From a checkpoint of a small image classifier.
Training: 7300 steps, batches of 512, held-out accuracy 79%.
Rows from block 2 of a small image classifier, named by matrix and row number. Rows with one number belong to one neuron. Each number is 128 + 24 x the weight over its row's rms, rounded and kept within 0 to 255. All counts start at 0. Numbers have three digits each.
After each neuron's rows are labels from the 100 images, of 14848, where the neuron reaches its highest value: "strongest on" is what is common among them. Only what is clearly more common there than usual is listed. The data: Sentinel-2 satellite tiles (TerraMesh).
# fc1: MLP up (model.blocks.2.mlp.fc1.weight, 320x160), inputs 0-159
# fc2: MLP down (model.blocks.2.mlp.fc2.weight, 160x320, transposed), outputs 0-159

fc1.244:068125066136132153109098117169088148103128139155137110111100131122147114103117115096130156113157094115161179169149093154116096115132123134157120160106128090152129132152149140142149095127103116110170103118166120149131139092134142129113091115146100126130077138109174132112150097176116162116153122142120153180126125124138150104137094153140105132118103168133113145094156106104102122146096149161110140148139072122133169132104117175154130144150119152100130117126117133134177098147128126
fc2.244:112117133130104165121158113117126108120121092141145167117114155109123139117143136115114125076192157123180121121144132110124121142117067122106137121143121109153135169137110181102159129114194089107137097123110128117178101111129168154146148127136116109136117135126066150105141087113125120146166124145150108116130135120122132147183134110090109081088149107133117109138123126123119156132112108063120126156110119124132129130136172136178167129181130142101159130138146099136176099124129123
strongest on: snow or ice; main land cover: snow or ice

fc1.81:101145147146155137117116128152118186132142164125134144120120102091107129125101127135157138140112140131115141119100133129132109156118168139111122102121151108153140113136158123086114167124193115147173161108120081092117166085132117182131122107168101147137128082122112081120144108148088158114138144117116110117112165139144147121095154090155130130083171082127115119105181073139121135088147131144138108149111125124117140109120128133060133103102126123142119109156171130160108097099127115
fc2.81:130102146115134119122118082100150058114105124129140122125155150100104126127162087155119081138123146156120174122161131133121151110110116149145095172111148144140115128124177141142130125092131074136110173079123041162178137149145134140127122094115150137117122150092114110124137131125116143142122122103138134145120174116196072130053129093130110146108149126128138126142130164144138135110127120125145153124132132154165138108160159138127145128137122141131109103138096140123118103138173130
strongest on: snow or ice; main land cover: snow or ice

fc1.96:131141108158119112111101142105137157171123108102089085158110133130082105115104080131132118121122119143143122211131154147113151133114128097148121126160144120124109096121098127139107136107107095151141123147131087135109113112133048151125140147132129141168106177156112155120162155117143139141107162081098159115098129083097073135132110087135170109125112124107154150120166100128160125172123148108172089156139103132124119132115107134110132165144129130151105146127113139141113137162108111
fc2.96:130149175120089110132103128163117149142139135108126106125133134155082142153143064149131164137103122085130118126101140070112138140155124097161139100153120159117085098159131144115091108138100122151123086127151112098107129119138074087116120169152170144119154158116126135164165163144112129139143157127160129164131111106153117150113135123099180161095123134133111144166111144118130121146107126151136089140164152124099126081125114153085096123166067132136099146117147116140106140128115106
strongest on: built area; crops; water

fc1.265:126152106124138147148124145175138193183109136136095136117116097150154125124120108138131171135164157105143124119123101151141121135113103119149199136117150137128118131130108088163128106133122088128156135154112111144133092173142094135110091138122146120163123152150123115112129165148083112129098153117066128148125085123114146112154148142135125145106086052147125141108123117107102123158119105107132135069150134156159097144105116136113119142107163162138089123179152119099153118129128101
fc2.265:122121105111114140140074130139145056097092140141132122156150147079162141117158097105103090131141134103148136136120141166160143143116121148158112148107130174172123090102132143149136142094086099141082125139125136117121140127130153133130103136129167089138098148143147169130134080090141133145163115110136158186122147136150127164084108132145112114136107104159124133099142189121137148114119135099113101162127152124127136094119096185133136154138134147098161109088103105147111116104101138
strongest on: snow or ice; main land cover: snow or ice

fc1.86:153141111118107100099116121129133177116108111130099087097130106130094140174108152117176121106150108135174126158126112124101140136160105141137119092116134103112090185146127134105080080118103185113180137160117105112089165132140113118156155133170143124110091095149090131098150119127135133122107128102158135129133118112130168125151145126136126107120135166114133091134159125129162117114155136113136171131162099138125100143094144140107124121127118145139129156142182101087127149174117067
fc2.86:146135111083174127165122163111106088070083114132172130138112153153118123147127127134146134159113134062163143123132175108081097106122124129141152144120151115155137124089130163127148076172109124145122106126116155131096120059102143087090148097128127098166151157147147120113140155146134138116159097129131152138152139132086164100148108133159130170110137094130099130099137111132103122126136136165112150106144120104164130135112127152173088125121123141133121124106128109155135144148130082
strongest on: built area; crops

fc1.176:116142124156138139164131116128139089132164128137128118122108126115122096162136111115114109111110122119109124154122123078116093110109087157092103133156073088144115144134133128144135115179047153126115159139126161147123097106093150170122102109127099127102115132151184133107149130119133092173143124177175153123152104083144123148164104142083136125177133148123168114126143115102125137169115122082109134128126138123110165139125136114178098118139117129127137191134115148110140134166150122
fc2.176:110126109104127142127083112149145074108112123120137119152164147097138110094140112094106089150148140127124108137132107138153158108123128138181122147084132158164131114122136149110143107107110113163117104149117127097140104115106139145119125139135177107114108153165120115116135059108146090125148149148118146174121160093137129162096138103152129117116091104184125132140134183137115149125095156116134130145137160158136172095068120180162125155157146161096163086117121122127144102133098137
strongest on: snow or ice; main land cover: snow or ice

fc1.271:117149164143134142133133103129131164162099138177129107099115103156137126109105154064153117157113133131151110163124132147090071141086123141160129119110138095102117144137148165122148148117093096126132118149129134146160116144135139121152108134177079176134139143131133140085109089143127097109123148152122136114088120119129149188097132098064131134129187098141139109133150169130113109168101113120159123140137118102105157112142086159141089092140097133120156116156139144156148131121137152
fc2.271:130135150097141162159118103131123118112144069099118130116101126086116119133119135114132118115105070077188117169110107125158120117137093132115100126098111125123092142130131140137110115133106150170136091111097133155138083125113142118119166128160135144174099144155113109119131101151143109096180128176124124131130114097138134199134099110167131132101157085139123126165147147147108148092117138118167126112127134130123167162144153113136122149180091144124115104121137152146168109182155138
strongest on: snow or ice; main land cover: snow or ice

fc1.63:146082115109111127112139099147072155074127127113113141158112137099136093125140101107128139125118112144142124162108143143120144107136092115131112149129128133142126112096131114155117093159114102108131110108099075107134138169154124132164111104138126115160098138134120125107135130104144152159106096173158190108120124067121136136145109147162165105108160119120114110121158147090128114131153071137130142132169141164115135162129169143120109134188109132149148093154118113152171163118063148
fc2.63:136145149178086134120173118163101117139153094167087135115151131174108125105118122133159173147184092107108095133102183086112126164156145122146121158122112133135131143107136173141141141092162120116111110132153107125151101101130105128155168106132159111137139118143091074109128131139151094072122143110180115139108139121141150083132102129095117124100125118130111109128187133104138114104132123101110136168141107125117091140137131150136117109133105164120171133141123119112113085099157142
strongest on: trees; main land cover: trees; flooded vegetation

fc1.158:091187116107107090141127116089129167094129127133106125119137080101111110139134138108155100119127104094149115155140145156129111079134104135146112135129150106146136133131131152123073106118145146089191129152105135089126119126136119101192151151138106156133127131130136098088106089103146125116099158160138156133115131110142154186133138113145135127095142109136104097105148150139133137146164155089160136129158141116135102157091139134137162175163077134122133126144185152159157108134126162
fc2.158:154144108144155097121133142104097115093108131112102135133097171136138087167132125136138126131136150144078160113156174102071129123169136128140138144135131142127110132106139193155126135160136165140116132113127140113080126116132128116110146121058109126180152158136113108104189147137132146130106102158133119119130151084122139131169113088091142178117125094121139106139124072130121101117117135176151144079155117129116103153114101118152096141129137162152095122120096126130154145135159097
strongest on: built area; crops

fc1.205:075125149155081126097118154147151173112138097128131099112097091097132084129151158108153142128121172193157129107129115151127134146131131125148130113115134133144144133125112162114124118138165163100132101152125133116117114174125125159156113105121117134100113140102139107152075117133122134114105156112152150099099131166134113100110114111165168126089109195121131150113153136101113113083101176101111181134096140114123124155130168114172127154110104114130107123138144136073104111106121164
fc2.205:116154138179138127131094103117139124105119140113117143136124149105145132114146095141120170109117155135139145098113109146133114120148102098114145115147114124101160125120116111150155139113141103157169106128134147110170111148077176077173079120075108124137160108074131143186120133121113134143130148184124116166147145116103096116158108126128146103143063128103146101143089140133118124138117161144117139087124151126146149115140122137130145162175110172132122143123155122124105128050090147
strongest on: built area; crops

fc1.32:112116137140139112135141097138113115139105123090126110161129135137124121129127084122159131129127146120112136143153161102164176134138085135168142125120145115146084178138092103113094106155107089193131145147083080106125180120157088122146134146086136127126072112143146130131137137160135111142159147152123177121108136144163123155102156190159115164121119133135154134165155129114102122127114092111150119140114092130144117112117089116114109192180119157131132116147127133144108140142092108
fc2.32:121154164141108093093099110140136138147165145120139128131113123128109127161116086131097118153123104098108127125116132090122136139096136127132149106142144140117082117125114151101070129126122108130128123142154150106127184100155086083090126195153171138116139154117095163127186138149114107155132137113155097130145120119120104179121119131112182161120153120125156116162128109118176163165111131126177069143156104127140147101133135151076114100108116128110128136090149104148119150122109115
strongest on: trees; clouds; main land cover: trees

fc1.186:085137127159130104100122133129161144134141140108078129092130120113125125164088142157105135128105115119125131132160098145084136112125114175147087095114119132120128207159149094084132073167137118108150135162112123123151142133148114132103149157126088118133152121167145107098113135103116119086141095145130117101107140138126169139104129134181160114161164140112109125090131154137174149138145120131123128137137118166147091164151123138139178100117151171125189124129129109099134124164131157
fc2.186:114146084112117125107110144111141151102148103131108091121137068125157152133115151140141108115128133062132115121125120157085154080168126147137130114147161115148148183131130148107125060128124157097162106137110135077088124113148090122113152145146138146122108173130144153094150119134137122092151134134139124143174137129121148094152110143206143142109131073101143099117135124124093079157153125115146157133147129131162141162115118119160142159110112149121116150125152088104135130114153128
strongest on: trees; built area; main land cover: built area

fc1.197:130141138112079121149096152136083116140106186141116138157087160141139137168132126129120073117118094141129142098123155133143133148092154141180151153148118154125112108128117127138085141119142075144085121077143092112158147181129092170111138146133136125126113111147112184129125144120088144139113092084144128128106125122114073103138146137142093138130106153121122091117115111097085129112157079144121140123132118150141106154121097177121126127137142126171109122109117095115096114159122085
fc2.197:152144107104110110128150180150100116099130159137117110121132143178106155130155120121111150132098120086101153094094144140123142158154126116140160155124130142132099120129151102161125089085107148137093129136113097124138145093135117165085131139137152113136142129137165157144143160147146115139138079129136133167129114177095150105145170131075116136146127135135069138106163161123104123114129127133098075170137109132137061098151100137100064120119119144138106140110117139185114147132107122
strongest on: built area

fc1.318:094139145171081137127102099169104169147117150152130114132086123134120132105096115165136152143146197133143144126085107135140104125122110130140108114161128141163132133133082134117114140091170098102169115124147095061152127147145112112159133109172165099142125145123083137123096163124132129098065154092118101131116163103123139152154115118139123136078140079131136113155144108145132096098136165149131140159137119140091118140131131130117152107176151120121135113155149113121097119139106097
fc2.318:110162122114100118132077085104138092121101108115106101152142181100135134123163107161126113127145131124154151151129124160124149119147103123139135138103156138128123122126134146186154078096111131128129115161119098133124105138120129084128101115160139101155115148152087078138135116115157110129119138136162152162109209067149094132102108136141119153116111112142101121138149163143120113149123170104128125114169158141125113095102096161148139121156143178112139104171141139134112107096115179
strongest on: snow or ice; main land cover: snow or ice

fc1.0:089134154168122086134098158122132122161106089127093115159111127140169116128127114093129126079127167176088136131136122142129126137116103104122141135156109145135099130158112133142119122149165101159128073100113091116084124123137070104132121129156138154150172097114154131120089118109133126150125147135110142130129135118112109103128131102135155156155125096146149119154115124111172139102090160141107079124131115171167095107120158120108086114142124188145120117110087121064100111144161143
fc2.0:135148155095120124131131115149129130103150133090147110122134183152093131144127083150127153135074093104147146132157150100120126151143121108141161142143145138107081082151151099137125086104103160146099092124158107110134103144078164118101130128090114175133176140122166126173134172165129119156150121118106156149138099152125112149130145116130113114115106137103107133160105144146118132116135134161159115120114136096116105094144119113112089164148078133156065169101138140124111169158121129
strongest on: built area; crops

fc1.35:077127140144152161128116107073118150118140145147169163132096094101156116143114147115141108074103137114130135132155166119101140128112111130122118077133122107145116185151145129102128133157110110106149129149150154088143114137127150115135105134139136183099118109110138148124144117109103165163095133113104155121153147106131148151140112113145135142108121191149112140134135140162113145134130139092134214122150155116195114153089136141161185130168138106157142122146104103141151137110151127
fc2.35:128142172146139116146128060128128129106091121135124128130114106108175130119119118120144134143128153097136173149157127094128083099103079101098082126118174129135147128103093118119149123147142114161141125133148132142167131166136163115146095095087095112136126135143149136100112118163126144119148176141157132091119104137105112143139106155171145056129126103105131118118095116125147142163140124164132119101132091131112161124133175154170168155134133126103107100100162138131124162087117177
strongest on: trees; snow or ice; main land cover: snow or ice

fc1.208:062188110140130123117095103127128127111133148075166143128130139122149074163135104070090138111122185127153152140163168161109156139126150135150175130095120150151113157160124162103132130126164125158152118148143105106109109140110136116115111113138142203102151107130108105092120105116135113101107107122131146113135143090111123142132109103151112117138149123173131154137108135163118120132082124119180136125154123080131140114099117159142131139146093139130116138143164154141161084135133138
fc2.208:124117151127164128158143098108116152125077124113107124125119101161169112138099105136136161117150120126163180141137153072126069153163140105095122135155169153148117137152091146148149143140109173125117084152119133123118092162133132083124115092098121118171155151138128107105098169109101157146117165165116168112112113137067116167136158125141105110123118103128104128146105098144145122124118116167125129136161126090129113137116135137140171145187124150130080120096129123095108142125128140
strongest on: trees; main land cover: trees; clouds

fc1.311:098134150083135172125123100159130182145140148144147112135101100117107132134134128105103130147109112126178144128095143146158106124127102144127147094162130128161125163129080132114130107137118162103132121130104148115115162148123170134138110132132117129158162114170157162106125127138086147074138138076138144114181104152060161124179142103134105173104164130129120118157106117105119114139125138120142116127107157109160075142133085098096106159132126120144113105142166105149083120168123126
fc2.311:092142151125153175150099148146162140079093140105127155165116094135154115092138147117133099180120165075154138111147113178135123139105128170087131112131153126138136113137122158100115093120108104151148119116143155099149095131129136126117124164136123129120110126104181109108108104146131110121162146162085141138146105173126134127156150114165084082118133065137144137127112109121115118144120154109160139147127106128140139078106123161168157090147141124122129084104145158127090088139113119
strongest on: snow or ice; main land cover: snow or ice