A small image classifier, trained from scratch.
Model: 4.56M parameters, arch vit, moe soft, num experts 16, layers 8, width 160.
Rows from expert 12 of block 5, named by matrix and row number. Rows with one number belong to one neuron. Each number is 500 + 50 x the weight over its row's rms, rounded and kept within 0 to 999. All counts start at 0. Numbers have three digits each. After the name is the row's rms in percent of the matrix's.
# up: expert up (model.blocks.5.mlp.up, 16x160x160), inputs 0-79
# down: expert down (model.blocks.5.mlp.down, 16x160x160, transposed), outputs 0-79
up.47 083:391452556480546495572408444442525537519445503508553554526485474482573553602469377483543579486501520457542488529472478379576488441464444493591575625470569469474484464509546505517549458474477445504550530495448453401499466388492490530555484461
down.47 084:537533492513423449584496434418508455553496504490568552468470501510415524449497591431462455497534519539510515553610566512553544464527355431475533459459541434493475469451554527549513549578464426442497524472474552484497522576480488485417510513
up.48 098:528556511500572520420425513504472556552456448433538449482505559495541401535527531543507575435437512591523536461576496552488451491552469416422498537582597532494559430571446525447427556514475551469609474512476512534534498571500568539471553420
down.48 102:453537522449449528476466597482521491395515546573558451509495513530537475499562592590476471432540467539508479499498496470510611512441533499562582544362511589567518435540467508491602548550502475475509456587460441537448516468567488495404490502
up.49 113:512475575516513424516410528545416532510473497494548512544364509512519451606503439410536562558520533568499487519501505470380490541504555517588513598511484544518527443508559517496527464542358457531523466443563406567523452497424494489560548511
down.49 103:488412548613398523553444591429515543507511469541517527512483462521474518504486447542486419558519456543541473531551539477442482526488461509568498490588531549550487548397518505444389488593401490522477500515482539419535515605520499538571527517
up.50 110:606527523627487430508593514494514433514466548527469445447513497511496481486527482470456517549448536551425418432474449555591564498496611582589479544467558441509522389443406531486547520540498457519485560478484538476480460587542477563540439436
down.50 110:617499521530502583506498501460524442529500495543499415521548429522460535527481419439538539558515569520512505412490449479544430503563486526573477584550460465509497490469502543452416359567536481476551500551406581443535566572520544543535468525
up.51 109:523545444380396492553500475487465509465384637497537526537505483494526465551599476445586542485513625480447476453429552565456533435489428461564454546501502465530527496492452442543556499523547442564474622363486469535544488539502553525459399479
down.51 100:455530424499539417474523476466486482542461543499521488540460419568553390460480464465401539621481620450447554532499492539559518432540483512489465479569505459477522482451420437490458477567404465600440515502431564413560475479554510491515532503
up.52 099:541551371544471473599496535446503440447492627515480506556560496444487419544539468435530556512447547486371460451471547571507554461493498553602458510459527446478550408436466423534589514525550434519462578388557445561531480547471508532475444496
down.52 097:537500434504482560534507455472440488516572574504527532491499380599556465477512436437454498589385572477489558574425483580612463437538498535483480508557450414495516496406468509438435397618548446551529531544430586432615481433546511506538542525
up.53 096:403475491415521509555503504542553489411504451527497521451515507482556528451504483422496449432432446514598428561536507438537466523517542545537495464476516474553498569503469545581483556513468542481497465609455506519509483530527546547512439460
down.53 101:459524532446543536468367422544464510541451454416528557497472561444424479558432520506469461455534472481479487500574491374384568588469540471451501529529504479476538539611505473506534433486580543468558489515489557522489553580520473455394447484
up.54 109:604441579483442464521482582605456530458492513577521489481490526556380461500480495512555514526485544494492405502453537511415530532431541536591526612470507517563456493469438583494510467513419509500459459419455516565497477427489489532438461545
down.54 109:534466515525518468545386431450556441423534451515461523511534448498544545585563455478452437576466517498529509531452498509445469470514455432567537442597476539495482470474506556416440404468482557505427445530492529491542424487414525514560519500
up.55 098:540576498495541471479542541544509426495525512490523370504475478563452461530522493542524527473509620550451473380398501477590499537485566543494462492510480531572513443538324463481523601535565483545483572379490617487477452587541498492428391533
down.55 091:519466524556587546574488461470542371402576524528522466533535509445497470439536477520515498525476574519555514498384500512420496499500489515487486568443490570475483527444502568451460430410496485517548502534426530518523532460496474509434544533
up.56 110:528474467460482572523505446592382516483510454433527445505529573451541426447489572445456541402454442445515502537528475463496397594517551449476562513516523446553504474528430498473511584460471538569522504538489572535549431524449536570505431363
down.56 107:474483544438495540454505540564521541516484507461441487450513500555488501516534550531497458430610411515569504425518483376427572506491429449467521484531469596554545494599464468533551477406539599430440507546493453542476536520544454425358476498
up.57 093:452450522501500450492402559454495510514424475507479547509465472492561558609577405428548495540404530623479528544436528499418492481537535553508485532525499445419455537380548470534459424624487440589604505528537492537454521514441415439594604600
down.57 097:480518515515431416510469603432582548566500480583477553470477510398428569571447547523543427440578521548530471390578557499551562517440435489514439507410510488553528547454518539489501496542459454444526529533453491475448578616470526444550461552
up.58 104:448508531537500544398539526595509523411498464468522520520463481482550526474527663529442541396492432526496562517513520455485429489510530504445549460488499537517511524524484492478528609454552535578501491520592534440440455511558477512515553517
down.58 098:582582450488478467425551525494477503561524578497496451448577522499437498472505524588616501470501468476541475516509508463336533470573452518451442570551507495469417450451493586432490445461455497457491460501555476487497591502411484519405534507
up.59 085:464404466399459462490432511559440557568509410522464507447517409509527469572524447461491548410443456461591598528480583440462420561580443478508569496567563388475539528410467451496458470530399428532506434455420535522539482499434479460537516513
down.59 092:482469529500615493555554500547560445473470460532497501529498528513429517520483520491538447489571425560568502484465545457552499440479485504480492419396548565517479538461568481501524540501517509434464568635484619555472456522522493429386473491
up.60 093:380551425458501531605403503499496513443487475549535590511493461460600547561526558478460497415382496554519554595448524410521481521518516479507581446503488523476451597488505553522509629497436560543483392548458493456522501485512485529582441516
down.60 094:479570578456585488492476444570510512542545508511468580422445555446387535510486572466500437445533506481506514507569542390447468497458473403494435463471455497467490572607538500511468461473532480510432538516516532501483533585495459353494525523
up.61 102:455504575570486508435483511563509512499512478501515496496433498458499541535533497586611512532513503475550535519482473468553568472465472372475477570534561671527486408559469456528571533460554507460507443526500559443437483483530438418406479439
down.61 099:499514555527539518460526535400440454590575481530469453525538561528529489518545509494452549507511479572458455555422435500471541548548387456548408517385517444489520533486507510511536522516510534520465553558546464502477514527529514543432453512
up.62 114:486597451505549584502426459572448531528497435412533476444523482476592489517499471454502488436477464443547491539490520440464466523502478387458539406570577551520488519489467521525438497500364494559545449541477526403417426566446467486490443507
down.62 103:453510508404578544426515479555524552515535546568468502451529564466470484498485617519535516395580487492533465503449555472441503540491495500428417521526500529537477541529572487558588553476592488483416535487550396492516539529559574451429454524
up.63 110:490542377444465524532509498488474491504361535515522450578545610513549467480649535477547564479508578524515523442434529544396522399494528459488516574491446494491558414473522469533552439497472455565519498404510495456531364500439650487457467489
down.63 097:478537507494556445581617452521418512457430532442516451535443501486599422501549521509389568556482513454580580557470539519548553472453466569421520451502503573408510469419450430518588554513542441584515445537505446408512480518536538530506510401
up.64 095:534574392440451510509502474580466484450461480448508459478548539521552445443508676487518492420537416579439463570484492552465528420498532513568501413479516485454468525394472468535431442476491516565440504595539536469507430473434464567498518522
down.64 096:491509508497431520455490491530534615464519550441446394450567448515544497395444537574511543511528459521528478550409423524474417463538495599418498485627461547428440474552490456532475489522552615468461439536502502439491501501563425407473546476
up.65 092:541488460459455492417477454570448558525427442481449464475556510508483493525538554441487510563369519520528561570499510536400443465511449489469485548568530425489545501519561426467418408450479589517486476520488461510566493450468577524527610489
down.65 101:525511516551487462533447520462593536449510543566503499473521478597565522509550509539464410407487501508491476454437551515536463540404490454555522521407456596482503477458458619453513523505524556484521453520406530540450506539466532444457513498
up.66 090:360527469599565534515490513474534469549546494527510523491470500504527570587497405477474525503530577556488482494478486499577619499520581600572583482465471555460407485564503467547522470551557485447530505510545516503472484521458424403564539509
down.66 094:526536558479497487429474490453469531564547502486477597463392475404459500598478496437465510524532585544453527488501587460509515458473468542410501522430425435525470506493457533581471516573535471529532560493512523528472505537529425499560459532
up.67 092:516453482599495464517438526555530486524440458444525506538398524507513496585540475458527566513563556559448520479492502490505460513534574519521492506499460577457510434501514495522527443580474435583623523475588483574454473458414397454521553559
down.67 102:505459570506437513513442580432496514569520461544455536486549494501502491550453482505461473574540589529486460486541635466470511528478475486465519493502471421535462573410490584532418465582424455477504482407474460501473508539515480551488562573
up.68 089:509584500439493593456533503573456515402537407419500447448518535479528475465512587443490475425466388506530473608545483477446482509554569477539557453424517511476574544518470534544447504481486589524538454608522518508505568540515479543485480464
down.68 092:540494507455548570415449486582553594540459488493410496415538530446436497382480512586549587463576492424489552517499465436358453534559482488419508529571547509471487472570478536576517488447495550437483480506591493511481488532610467430441475455
up.69 104:447575492505439491344497490577451515410436567538523514541438457500468416496542604502570463505402583516443528474481497479535529504504589444508466485474521555504499479498480484550517504514536484470516528482517487434519441597477476434498519460
down.69 093:568613476528473555427624483446454442580503562487569434490461469499514460505491506443459556549452546520498484521478450599516504522476456502579438540400523558494506473467513553522622551558530447533451604442515437459416488523494534551577547465
up.70 108:443513558571561509531493509479513502462484475441553511546371450477508432555477489476541560484508600517567452436535581534482450537544603435467472487458444565500566473583474540540542546515456498566511512503532443547558462513468488480546426448
down.70 100:480525602540499496527526521510453453416504501498489487511499546477490484523470475491437511561555483502551501522525557435476458483498455502545377512501500534592492431387461559521501530567442477525458547457468494516425450563561512586449513531
up.71 098:517427495528405439510473551490466468512502432519574472628456550502383490605475525499521546444470552448503473517487529498482532511471471541629511589503488438530440536402470529472477499522378464561447535392431468606536517475487453462463541535
down.71 098:472519527541478541514436504448585581489511503517594567541511500475502506440429400514459473559550513516582456460484517520418547449500501478576509452567532492496488517507517422426418484512458500501456476534450502485501502494445463528555570491
up.72 099:492577433560464473454480492423545501382453668521487481522548498510477458500610506475517520545423479497498502457478427535502539470453519485503447471451585538486507436464535435589531459493537476577459523420519507358498431466436551491519386558
down.72 098:462536423508495513547586460509484583589505568394571474371520418494534447416485477531496528612470530519570461567490426569588546477504486502501494464462515442503563449461470489460537455594486498614462501576474534415414510462476560534541478507
up.73 089:489569446562533494449510522543483522491466544457554475545538556490525430524550632437561572430395469529517458469485480515470517474484544514513554459512544569469500490486427487575552606512516510546414554507562618409458414631492453455476428534
down.73 088:468510440531490606432551466522569434574592442459540402444580534523521427459429562534556502581492545442609472545432493594510465533538460542465495525544518486538433426470436566426498469469509494513464536558528407494505537567534577615445569489
up.74 108:489459556586551503485430430529489583569476427455528509568436535498451476627501430516513574466526575574434485564500566470466485540501594517518564536397485549427534471534552460484464495542446463521565452443610438531504427496476461432497539519
down.74 117:538474579566494454485447615481542593498527467568543540477477468524425487535483484485529561570548530502531446517523639475482490521477476457576464484499475450518507573417476613400449533532399493467523543461521470496426525597510514524530534541
up.75 106:499510406471486511547470467530448527467488481545524468539458540540444450526608508497463482469428576436582559414463500558469482413510474479512480392497445447518490572528485498535444507466534557527480488424462624590528431522503474467418391613
down.75 099:474545573520616591463539504519506447459481471492527508507527523580578490432543465508482600566470460464556527494455465577399550476460564596508459577566466543509471483350538457555489503442484450506468506542513421471447543455526456579427595460
up.76 098:569556397502468463436474553449539490458414548526514443530531498488520423493636520494521504498469499500440543384506472565448561474461526539556410497484447528543494481469471435554541480569587470574443553418514518435523438512494516508482408545
down.76 093:446529435535517497498576418488457454555445555509517450537519412530484519437479452559474502508395593542513528535508431603547447453489468503509431419488462507391512469546421415488505461502497441557521554533398498364544502434481497512549513452
up.77 091:443499510469581474509434443473472537461438430497514572546487569436487539531550419505558535497542489471551531549485471449489503465484466484495561584564539519507541528519504495460422496448489519492551461441451388558510524495446406459462585477
down.77 091:471549545528558490556479465549544489494549490480545578553492475398459504533532531538543448450612475515488529514516578494512444571492414342546529482473458414536527573420519438613448500518490508507440494533498553520496480573443470464507506540
up.78 077:546567561550578475494446507471516476548492526521473467546492526548558420483556523478494471528378563514426564487566516625543529506481409568456455431568555513521509465446575458533452396489513521490468464477537471448542576442431537528461540550
down.78 085:482473461581467593535501539524474482523608520479471485541487482477543516369582479512495582511530486524498416509486402599554505509529556525550496525329467592462405520573498548549445506562462532560514528550467515502390464408439499524550442476
up.79 113:589411487485513504564484452585471476461390430475525419520517470508426424528510513478588526446535501463557491497493507510448437537458526398512582647516561507538484520508515549445414566443420510541545480388417540574514398516464500572471463450
down.79 117:564495548532501552487433512501453524479476440524487498512498448541537491488588598500451589449562410487597526442446546431467458491486438437447502481597568509551462484396453476537516549404502554482430473518511480573512500517494595594445505507
up.80 113:480503548550631517468473476524481445542445490451506510533425501485483453580506430494556519510476573582486502468521560490462538522518576529591462508465437540479502424508570456531468407559459506602563547432602513526490472545403473428527539515
down.80 114:505489503560409429495437613484518573504528534512492542469446435518515506531477505470578495629531554518467437466492498493507475474546531484536454461498522477551512608438422575493451466585354505513499510453474487528450451530526482528529516537
up.81 094:545485445472483493445486535518454433471410564515508421581546570488575373497569441472521549530483556511406454403510472478462554518494610521520529531500427539515605471404463541503478522555516395496430511427583454478519528504420514485459339472
down.81 087:446516489521507528549490493456467490468442613514529473583554422580600381494495491493428537577508502474495470490468556572465438509469426478561510511475478471474438528462425566514549441484526484542519484518361517471495458496568512487523570472
up.82 092:577472477514458446481479542551483441559432527490458450490567453495500503518480522465456490521476534568460410453397479517582517489510633530592416560503552416444518447463457541498475480481475518553422551475520487491555412547472429591498380447
down.82 100:608489422508528531574517462406572456447545500568470422482554439595495474523498505510479533527470534495548510445433540572556491572555386534519494466517466484502471536437412522426488444503564554532578479556422559503569497429464521552489561513
up.83 094:526456523367538512481446451539417476483421449484503526515526477547449438459575491470560542520525448454552547535504514487429465495476455476480594591603571526528506557544584500413446558449523436503506510426485463540468471513494423504488561481
down.83 102:483456523532497540463423463513502483487448506518454571566431512512529543536529530530479453476534417545630466460502602450489444561453477404476461422557552508584490489456513440492587537419505514502377458514457539536506509532436519520464556496
up.84 102:496503538633575536478507489517500530466491444408553519567392421467465483523509506538491393573521502588491539450540580500560493571512556495537498459523453603479541461568545568485530522541475461518536529421557494545487507536357442425525558484
down.84 106:475577525517444526418523593477521469498564548449508525457520479446505474521491522498522529623548492457481409505521540486460568528568501506588449579425473458603492494468432541461492470549401504481523582425512449465452493568526486534473508456